config.yaml
model: "class-conditioned image flow-matching model"
dataset: "Sentinel-2 satellite tiles (TerraMesh)"
train_examples: 72500
image_size: 48
horizontal_flip: true
conditioning: "class"
arch: "dit"
objective: "flow_matching"
cond_dim: 128
targets: ["main land cover"]
num_classes: 9
cond_dropout: 0.1
logit_normal_time: false
norm: "layernorm"
hidden_act: "gelu_tanh"
mlp_ratio: 6
head_dim: 48
fused_qkv: true
qk_norm: false
inner_norm: false
patch_size: [8, 8]
layers: 8
width: 128
positions: "learned"
optimizer: "ademamix"
learning_rate: 0.001
beta1: 0.9
beta2: 0.99
eps: 1e-10
beta3: 0.999
alpha: 2
max_grad_norm: 0.5
ema_decay: 0.99
max_steps: 18100
batch_size: 512
epochs: 127.8
lr_schedule: "constant"
warmup_steps: 3620
weight_decay: 0.0
Rows from block 5 of a small class-conditioned image flow-matching model, named by matrix and row number. Rows with one number belong to one neuron. Each number is 500 + 50 x the weight over its row's rms, rounded and kept within 0 to 999. All counts start at 0. Numbers have three digits each.
After each neuron's rows are labels from the 100 images, of 14848 (inputs lightly noised), where the neuron reaches its highest value: "lies over" is the class under the peak; "top examples" is what is common among them. Only what is clearly more common there than usual is listed. The data: Sentinel-2 satellite tiles (TerraMesh). In brackets: how many of the 100.
# fc1: MLP up (model.blocks.5.mlp.fc1.weight, 768x128), inputs 0-127
# fc2: MLP down (model.blocks.5.mlp.fc2.weight, 128x768, transposed), outputs 0-127

fc1.11:522543559519585502511449582463491579605429545381547514538490548501539571540485497463546536528530520526512586502549549451484524496451520525541526462431529551562487484537654538427377510485512611527479578574544439502579545463508478479488466490471461554484516506500528516496462454501571428423459452524521482416517487500548564491698513496501454498543550505517521500503563457519510459413529
fc2.11:482433524502604505525472541473513400502420491354493529430471519474536512476441482448486458565507517511477569550583481436457464495609511480532492455557501503540464487519386528437375487491485404493458409437481406481427548496509545523517507513488493421492492502498534492485519543506402445577552517505521540541484539467433430484700488495506566480507558482500486483486569494528485436593529
lies over: snow or ice (59)
top examples: snow or ice (69); main land cover: snow or ice (58)

fc1.738:494491512464504521559544443556498445648521494575507480558479503595536485543492512480510486598557542527536539478563528524480518535488396476497577536464493497509524395513523560462596445554458536514593529526398581499526507527520510519483560467413558380494419505582503495523522549543554486518530397571555473412388522618517486450478514532539576476502519462539586500490531574426536538524498
fc2.738:465487387483532507393505546474414393407485498442556352491565511361484496459492489524494568393524500514512476517445530459583573566533504574447419508396527462466496520477500439542450488514479434499449435500461432592542520464535554469502509466577532384445594483480505386521457562450545511545502504507571475472452506516551489493522507502442519526501532483527542480508461498493440478445443
lies over: crops (45)
top examples: crops (71); built area (64); main land cover: crops (51)

fc1.428:569480515501568575448429494497478562517539601461466446488470467489479343515512578476517458470531496526490504566439473441555542418473502573392483511514513535466566454486501462390497483444559457506411521554508591447500453435546582507572510572532609550477520522489448513498488527573487497522530520468487520596542481449480458521531504491536510615367546481552570495583569471503512542521594
fc2.428:498525502462513493479514540533604458497558530565524507399504506538476463511525499499460478407489526492579467464518569524518478492540577499492493507584490509493447402538532532495493443524427517471528517547549481606396577562495471540514557447414546561420487580583453600466457523478403541475585510481526544386361438525509436528445525435564430496511504495476436500459530397440492511520607
lies over: crops (37)
top examples: main land cover: crops (42)

fc1.38:517483512496440539493485524503431451512406479476517496420542570525600541490454473526543624574432516481510497442543535485495500402581554539519369488450525502583510483545501552606585471470500521492558524460513488557549507461514541536543428503560459496527576451397582578500506485607444482470476494535450516436494603516502436512562444545456473452611436503439491377528531508523547460456505
fc2.38:560570467494549492564489487469389461503559476505472454576520501565471466499523519421506630461504525501459545561487497506519430625520593505519621505409510453528496514461473509474442518509531417520484566486474525416504473502513459516570429520506499504520514501598513609441486387444530514483438525507487468499485638474450430524608443529366433489502593505508546539491454521523508527430528
lies over: snow or ice (42)
top examples: snow or ice (51); main land cover: snow or ice (46)

fc1.384:527548508538570561455456514418522492409527516448519473506418466567559522580477585573492487548440409517497437496449510426538511530509622521456488431497507522578431443432528584530458520431524543481554462459533529564556564436538451470544434446490433478452514502541593458531466527536406471484482539541530626497473437488543461491550547472464514451487566532499654538577479425527521532529553
fc2.384:454440504489571567402567485423542472513469474502422519448482478533534553428475583594518537531446477487504432516522512426557500531492464471435520492410481530547546499358517590505499455498492407542517539577514574562442523514537542541468526520480466572459438483510521507476551493611554447447550499506483319441469612527498511515565455489492518453489518506516421521528473483498548572442612
lies over: snow or ice (46)
top examples: snow or ice (63); main land cover: snow or ice (58)

fc1.200:511482507432486605530489553523469482512479524570502490441553546550555529710469428488543510456351453457607547426553448514520482486562499504510549564499393461531470444504430573526505496486445532514525497508538499556569494495509533516550501473587518436560572490479499523474404488575464460458456442572542514487416568589525503507521497527567521478538463570466521486500559591541509464530575
fc2.200:494527559561435467471487509530489507515417582520433551469556504449459525395558576527483560495361423548406468458524407525481487517567460507425521512485315567490439460472537477539480527444410541474531484475409452548516563424506480546516439552512532495452531622506522438474499465440470532468458553476550500490518518516453484542590515548488423546556508451467566490472564561506489577485502
lies over: snow or ice (77)
top examples: snow or ice (90); main land cover: snow or ice (88)

fc1.537:548556478557542395504518472575551558474605528504435453565467449490459502495542573587440461476541530488510411581480457477489513476449497507498467405479472562426511444489521472454516444497510413459498518464396468508471563556537445546463477583496531572429488545540533461533502546493596596495528582378469434580509460404544471568467532508494436514461579498597539576528456467531429507535449
fc2.537:518532417475480484432555491494469499563461509499422493537496532495499442602564456475488470509518582410617487525490547526546546527457560514440493533462515507499517537566494475502523485548470452489405509562393475510501557541521523525476532492401522489508518577585455460484441484523579398460564427569489493430515511515488472529468482398621352488499494532570577460468519427385557553435577
lies over: crops (44)
top examples: crops (70); main land cover: crops (48)

fc1.294:546497529532460533565579604483530544542507507642520552428480532562605515495572579471526605557504522541530475501511509525483484469523553544521622476395499518419465472580538434518476460442495512500489449511409509524504584520514522547546553484538451528553430474486546510540452510568479645546483533513622402458515529426545482478503558482556565482472537564420485490519603484468498480499502
fc2.294:447493491481438486552587555474480461446517491605539512565433508544586489477513564482494409556517501458502468538529511521420535477494457450518643496586493501398544490591468408531476459431501503518474615479572501500495559497524489508489462521519450496522445499483519523465505501547548677463558477484423626526478497415474532471471388449466437484485534468583523462505614462507490494486436
lies over: crops (41)
top examples: main land cover: crops (44)

fc1.690:487573450517591552499543512499580556574552450400388593514469524499481514533528501521501580502493541537525458555464517556396456517517562519411500405404508545488429519459460518387505467483556527644389556527434518469515524477495533503584479483441444508502427498496532496563429536507537512471526555491491489514504497400481555459464546462523579502455471579510541573616520433445530511456505
fc2.690:516422498520565566454527483454412490521568569403635399465483552494488548525502487534472449515504533511512467463538510585372575518427461452422518456603500494498552492457555499400527488543509463364365435453527536458437499515491436489381509514495446468506469492525484495489462464510449518588471530483522431446483434434477406487462476473476425532530458436483480515558477498529527493546552
lies over: crops (52)
top examples: crops (78); built area (68); main land cover: crops (53)

fc1.19:465506517500496492591458502534438446491468495458538569421539493478490551506395473468495528547564486486483470540533493431556545435589456452510441456474534549618462409478535398543436503478524516603587478492569511553531405541595550574483455488497466465561511475500543501423496454531405512479512464525527424526461582477564420525522549514537561476581461538495378492497534524613450406479555
fc2.19:486478515516550513399509502453392481497517506506568630448455522555535464580546518424475538457610568511501542574458500490483548536529499524477532519484496519373539509576503648497546458494529503535453525502477546556549563495498522521408430441538514527519561502503488524384421484494426460461571501495501382497482559524599436434542586487563540456486508516495437462462558518516512560422418
lies over: snow or ice (36)
top examples: snow or ice (44); main land cover: snow or ice (41)

fc1.274:459541446514509489502427469452543516487535574573544511530459484493441436504484569494468490577524534566500578531432466607497532504506430453418505418492575534522497485463480540462502505444556489536621521483566526518478529417483518488444521553488511418433524532564571479454473553500477713543498579524447588495469422498573534431442455464464559578555581505516512531530529454514453428457568
fc2.274:524482577471502526477474488474519507502519495508422475470466520469428481552504576504527534575445502489531561428478532553440447492497588598392522474513487504533485419486519548466505526505446477451571488499479554517524493532505467546524445473464527611429501508551452531583474453502456717423558500504529394468440554523508498496396564424510453640564553520473479563475584451489479447540548
lies over: snow or ice (45)
top examples: snow or ice (62); main land cover: snow or ice (55)

fc1.92:576526437472474513480451556526514505558557586505553482448483420491527530710499494527403485477406468494621422406546418538442533463469537561509542501520457505436469511491412473459521485579518477502436425459549456521473550524465464470565528485538532506509468485527429539508419555511557499493455490516494486558474458550466530543473552497519492480435461550457544568449457620600509430581489
fc2.92:441446539492616464557545509527526452506527535529566503414461524523434559567501481514526491433482596508552579463463498549590503523518612430492427507459397490483403465468468489500476512523505444502561493521438477600585523482503548420567557439417593579474524614624508480444428484522444466472476483504537470408476494503520420515510493458576506553520524537558507561546496449539429483457548
lies over: snow or ice (38)
top examples: snow or ice (56); main land cover: snow or ice (45)

fc1.643:486488482516425419530525558519551549418435411541467532466474416510462523504581513615491521536464426538536570437463465537507627569522568464533483544539527499521441547477574494512444568490513526462451476496521417463541536524390473445549459444414448495500424504460571513423470519464442496405537548483475479384477465484487571456430491505484421510615518420577470508533459460488508491486396
fc2.643:501503501489416433571569514538451441490414547544521439548481483516478550453526470647559443498444548480491567520490493575513392637474454523532470522438509484504531480465453459517473518560517449567473495481479461467497562489576530501506475527382496509571443485465512477610496481488567489577442511500528489524475513532514455391383492467540593503605524517412559539480381493513490486486394
lies over: snow or ice (83)
top examples: snow or ice (88); main land cover: snow or ice (85)

fc1.649:523429548514513539527469599456482485483388520435519563502527552543622513409494490421568556456452500526466549465549571483573553466512584447575537507479548439534509497576530541537463618524445526549473505573537461518546442572567530579586534517569439567573449485421493460457471449556517480488415461545437554506479550449482514446557463487481532457533490574514454510458540528438472414593532
fc2.649:400568555551390462595445484426467542562545446590503543505494505459484499559545530501550582547371375543494485435504471488541524533481466505480532568430508588534525468491552517537492580526483505451585501588574468520566439512470544573598507524441513587456463473529510513540467505503430494510482521491478539500480486525558480571519560546386486552568412488576500493556436480527500522508610
lies over: snow or ice (68)
top examples: snow or ice (81); main land cover: snow or ice (68)

fc1.388:466425595514457537560436579431461445465409478470577559473563551577554554518491499444534596472498457480499568461550546471570447448556529476574570533479485501577419508561484580557429511465526554536542485545502556552576487445534525528576561522531397491544518448492472473455513445551444516464474493596573589465404579539489470458552430544524549480516460510454458458468562525487554439446550
fc2.388:565514455588496467548532574554491475543543502599499520520504526562469525459492507522439613534468523523416435465495372516542527514509401527481451516428489362427555547486559519488576480548526565524533596537476458569415550463506453437405476559521495524483544447427539465574437539478543532499541478580515519508434573557429484420550435495533491437530492484510497518528472611496407448538507
lies over: snow or ice (52)
top examples: snow or ice (72); main land cover: snow or ice (65)

fc1.90:429472645467481501604449512473506477423470446488585536506537540552534556505521521475544532475490496426519546517494560478571347461498602468558569518490478543561423565546429542541399532449530511507552514530487549508550496391559495535570590531506395552511584506539405516493493471498507584479464536543614568493543520484518525459566447510459554539543505478475485536461560520547526449459541
fc2.90:512482547492583508479454533438553516638528482502502496438479495634438448456470439445484492511429472507453478516463383470490512500501609509470531523628453499531527479468496491525529445539451558543516458483386521496552546458470540514570550508508480512516527452476500568495664527543482401490501422490514618461556506587641516514448483503492519410482479466518523524488497571415529504495446
lies over: snow or ice (89)
top examples: snow or ice (93); main land cover: snow or ice (87)

fc1.370:452406529403452540536525524490448443456430446486538505494531557542519460489473492454525542465419381435601554407519596486510490426543524423526538582449555419552501529528437538529450557483419524511503469506463516485531445489519502464542500446538498430525491443411495467457468432555466491470453398570538520457438518557480466452513433551588530475474469543451487442429542619377565479509503
fc2.370:536506501483493551431421529506550494530503495448555476540556482540660496455433454529466485489502514539402411514586477482495499465496503478531460495462521341490535521539547505507509454492379397452556528421550545526539428521433423485526339532524494534594450436484512530549526514516519481485561555531521481452545585542492559509542570478500521430542494502516582488452464541617478511518575
lies over: snow or ice (51)
top examples: snow or ice (72); main land cover: snow or ice (64)

fc1.501:524456544531483470519383546435461395507495447534522506430494515546549522497446470489529544465484462457481514472557515485501452558552519434541458438511508553558542499518531449533461468479575482508526450519580525426514518472570628549608526499466462567566613473476492532372478399537479501465447521514559557509458530540510389509628521530472531449512482525511423467464500526582431420364472
fc2.501:636495527524484528509473506470504433511519528413472497445518505436441442525485545491554493501500549498486549504495482477498444473511441486488586511562487523440564482490502537468513441506485392485641491494535540598446467513423594526630560484504491586461438515525502533306480441447587462537489484505489518457479517449455442477462599466461531480485457519607488471472473515523581515368490
lies over: snow or ice (52)
top examples: snow or ice (56); main land cover: snow or ice (52)

fc1.423:446513549496528528489571414542550465518559495451524488528473403418375496498520518541462533496549537524471446554438464466497424545446476604473578465475528531473600469487497439523603463532532463483515491569546507578408503503525487448485528513495508567383519526589501492539489518450560553528549556494656526524532482475586446588491583502500508568472424561484571507532613467531532537422491
fc2.423:472466466438487512469563523504556486451570482489469510447477502500434499595563505450504503452431486514627481469497578425436489535524671470432490524552474554480390385480487420466457447500549560563481556499494532535460511532478483496500543430543538506442485579493425508520405560433435486442557512524463525495360507511536456559474500462518460523440486507548499512522562386456463445473606
lies over: crops (38)
top examples: main land cover: crops (44)

fc1.185:508446516490454557550468536480414419373421415472514504457523550534560518428469482414557557463434412414589525390542544502522474461574551437529497524489470450536463474544462512584504588462442460499526491499474528487552424519575504537536546422519488478600487456433554453448483457544518508503478464573573540445471506538508524483501432552499544401530464528388458441488516603505536427500549
fc2.185:481501531510507542504579470551468499648508550446553585520515525535520477341482508517501448582356453473383558536493442485493568484522590522438515453438487538564546509484484497485530478502434509475549532565478519482513541543517422495561466508435484478527515426528479481412486491509539512509442534439450479461538455459467544493518452446393565471416569567473459516429528590634518524444484
lies over: snow or ice (39)
top examples: snow or ice (70); main land cover: snow or ice (63)

fc1.288:531469407381468627514590560549446519461497566518476552473500566505485540489431357498511498488408378497546492430565500465500587464492491470492480589491510461496587540494479550503556526490454521557510453494565502482474460595499581507473434475607530474504548466441511479506483451565524397461438464511442460526464511528431504495491489531513500431531471658534530463494490559571532552552527
fc2.288:432469539426480504365448485576505490543508473550570485550497460425550441497452521472536496515466494564391506452504652467533540440481479435464584482504568534455535502458468550546490536514362497518549564432576475561501514460520568456436448476484526419528537468530402493499616515441476520536535492539494501496546483550529482517519437444527464574472526519472546474452551579647433523465464
lies over: snow or ice (53)
top examples: snow or ice (77); main land cover: snow or ice (72)

fc1.289:514530483501486530476525568519448515547459494343467546478464551525443560503419459477479522487531527520513509440574530548432374558554504453511473525537478527562475436433575546541507500546520448537580465491424556503551487522520561568575538518489469438547557485549505470581476426542566419506455460504447555547357630508428466434409521482510529511602509472492589559464528578492529515484503
fc2.289:497520502456517511647511496570455546490535472630440446455506488531524448485524495449520524509513588502545433498446531467562430459550603454418541492504505507460479468611511412521509516486505453499476473479531488545580498499411503415565483505467535506503435518513451511521437532529484552428483471511488621485400641529496468444579463467430507476363529519603588531517482457538435460519511
lies over: crops (41)
top examples: crops (67); main land cover: crops (47)

fc1.605:398412557473476527626461557457519483480498552443548580461490511590466584509454490488530549440475474526446522443478494434532438430469558425497525543471498535563410491532496567496411540446597533577577453552564523545522530434554542574544507512533391537493561487506483444511519468500446504406461598521550578468402517507481445445539481514508562452495475530458476529478544450550531446384529
fc2.605:435538534534530461367491545502518504539401527516448504514499525393430481439509487409526468525468538550498634451445483531497515535521453507469541510533401607500442561553544500492451515459621440497462529500476504528419419427541551561432573480480504561500514505504557554435499575490458563496553447561495491530429481553564431527550478529615469515529493458555475561586614515455475460502467
lies over: snow or ice (34)
top examples: main land cover: snow or ice (36)

fc1.316:498568436502520610537587536564512534498481461508581492534573492523629501663545495541501520449407476459623499449494435532496532525576457592526537507525491391533556543502471520517494498505473475511459510532475522497480511431556480548491570441549508521544526485446534545494433480571515542563505500604548505439466461547560513562469449576564500459518531638449446488485493585445553420478516
fc2.316:579397593509498527432617513535546481476554559524448457508555498477538375413502516454546473511484515499479418558466474434578472539507457437483441490485452394520435547510512551554496491433556480544415500438532503406478540482467580476550489526567539442564472528428493474496506570612524522455451521547473541507473565500433438566443497541515598477475469475491552455480511514463452511658521
lies over: snow or ice (61)
top examples: snow or ice (82); main land cover: snow or ice (76)

fc1.387:556547444528505453466517429576512523540519515551471420523499463448479459502549549559492460538527487526521444537561476503477574537512451551460481485535660461444582423501532474463549469589318442469484479489609465442459507580497488438462485562454584489503453541533516555515485515465562510543533487436439432560592465466527492548479516463546468544510506481588524515508472498658454547579488
fc2.387:540453522423514477486582482469471556503584470483503435524498476495527474587522471492539473484544629488645436478536623546512570465531566460482489492534579467517506421435452473476502523574627449500474493551502484503439510573494506424505426468482521489517466596555512518438469489608374538457504546481488537549468469485519496492456449426512505448419484512507500512482430436326495535494524
lies over: snow or ice (77)
top examples: snow or ice (84); main land cover: snow or ice (78)

fc1.73:522552486523546415463530431530561593548581570538453472553461449448403433530527544559412429530581527546528465561425483545464486552397460617468471498518496569448493480446468479403509439537531461446437562466487450491468584482467422448448498520464567542388502548559483543571504552444515543515576553446486465551440472498528493519448563465483472539476580469510547584531473471548456572480484
fc2.73:492555427428526530540485484555448485377496471519490454530482451545464440567423462457492486492685558435596496518488567498562521556605458476493466403551445403463497546494454537454496492536421477510456501468447538567432605482523523500530496456512530501512397559477497493427577483445503557447477383480499455473497521486549510465486543442527486500439503518460550526463486459369577455491521
lies over: crops (38)
top examples: crops (73); built area (65); main land cover: crops (49)

fc1.134:467491607511501504489457470485483538521548505558601549546518596567525473486417500520520541458566545505503447542471505551480536503527392632485554559381495524598452480619521606501543502601515477485577467486526539473547555582569484530497537520432551432593497506596425547485481510454615420477429445549497476485497514512536450450506495530555489495485517520508476523536606512505515517516592
fc2.134:466492526492513507518518536511530536521419475454542510496490479489493483566495530461489534522452389513546588475530526462537557573438503558499502493494510533391515399370491371485511519517464572513445532480504473568484451514518550550462531452577439465398481522368463540457419454475509538470519507507454398488380524518543491596488529389582472567457507540450353506488437451469514519488550
lies over: crops (47)
top examples: crops (70); built area (69); main land cover: crops (49)

fc1.436:521540517523541461517471536517451430490476539416576520493534534439517474487518523484529510510453652506529548503560515506525608598534445501548551504501499522522514375510565517415501401592528488450550561567476514520553459501565525459451583537462483514468487482511502510490494499623554487552516467654569582533420497550531473520490492506587524452425541554493557498447555594499545424406559
fc2.436:433612582477469507420507516435471459505492518505543558481453522547488471531506463449493566551425372479556456418545516505505566467482548514505557523508499417501474547485478517489507481525426473466485467514522409521499499489516399511413586468572496580478507516452450447511443551339580557558471499495502527511449465495494510465561492434581519607526499525498388452469552455520380528374508
lies over: crops (42)
top examples: crops (72); built area (67); main land cover: crops (50)

fc1.600:537461496478602461583600577433440430491434573381592561548462546601492384495530509461490538610524490475486527517566488441555462540453544552521505493486515522496468460492525516488517502551503518441466365463492553522503510528596486508472506450572404509539577511573555436488463484564491524518569469517567594402469515506568451511511455477494498400563519464515575515511440505535533487450546
fc2.600:496470485493530488556570500485574506497441469490461444484509478562418404619499533452475453541422353506509511423536517449553556590518542451466477519508484519419491405414524508493515473526463536616436617464479531563534501506507479562514520485577482542455541497531428566469447508475446544422443493477502397504427524535515556543426468373551514484443561490516416559523453482503472534542576
lies over: snow or ice (44)
top examples: snow or ice (50); main land cover: snow or ice (45)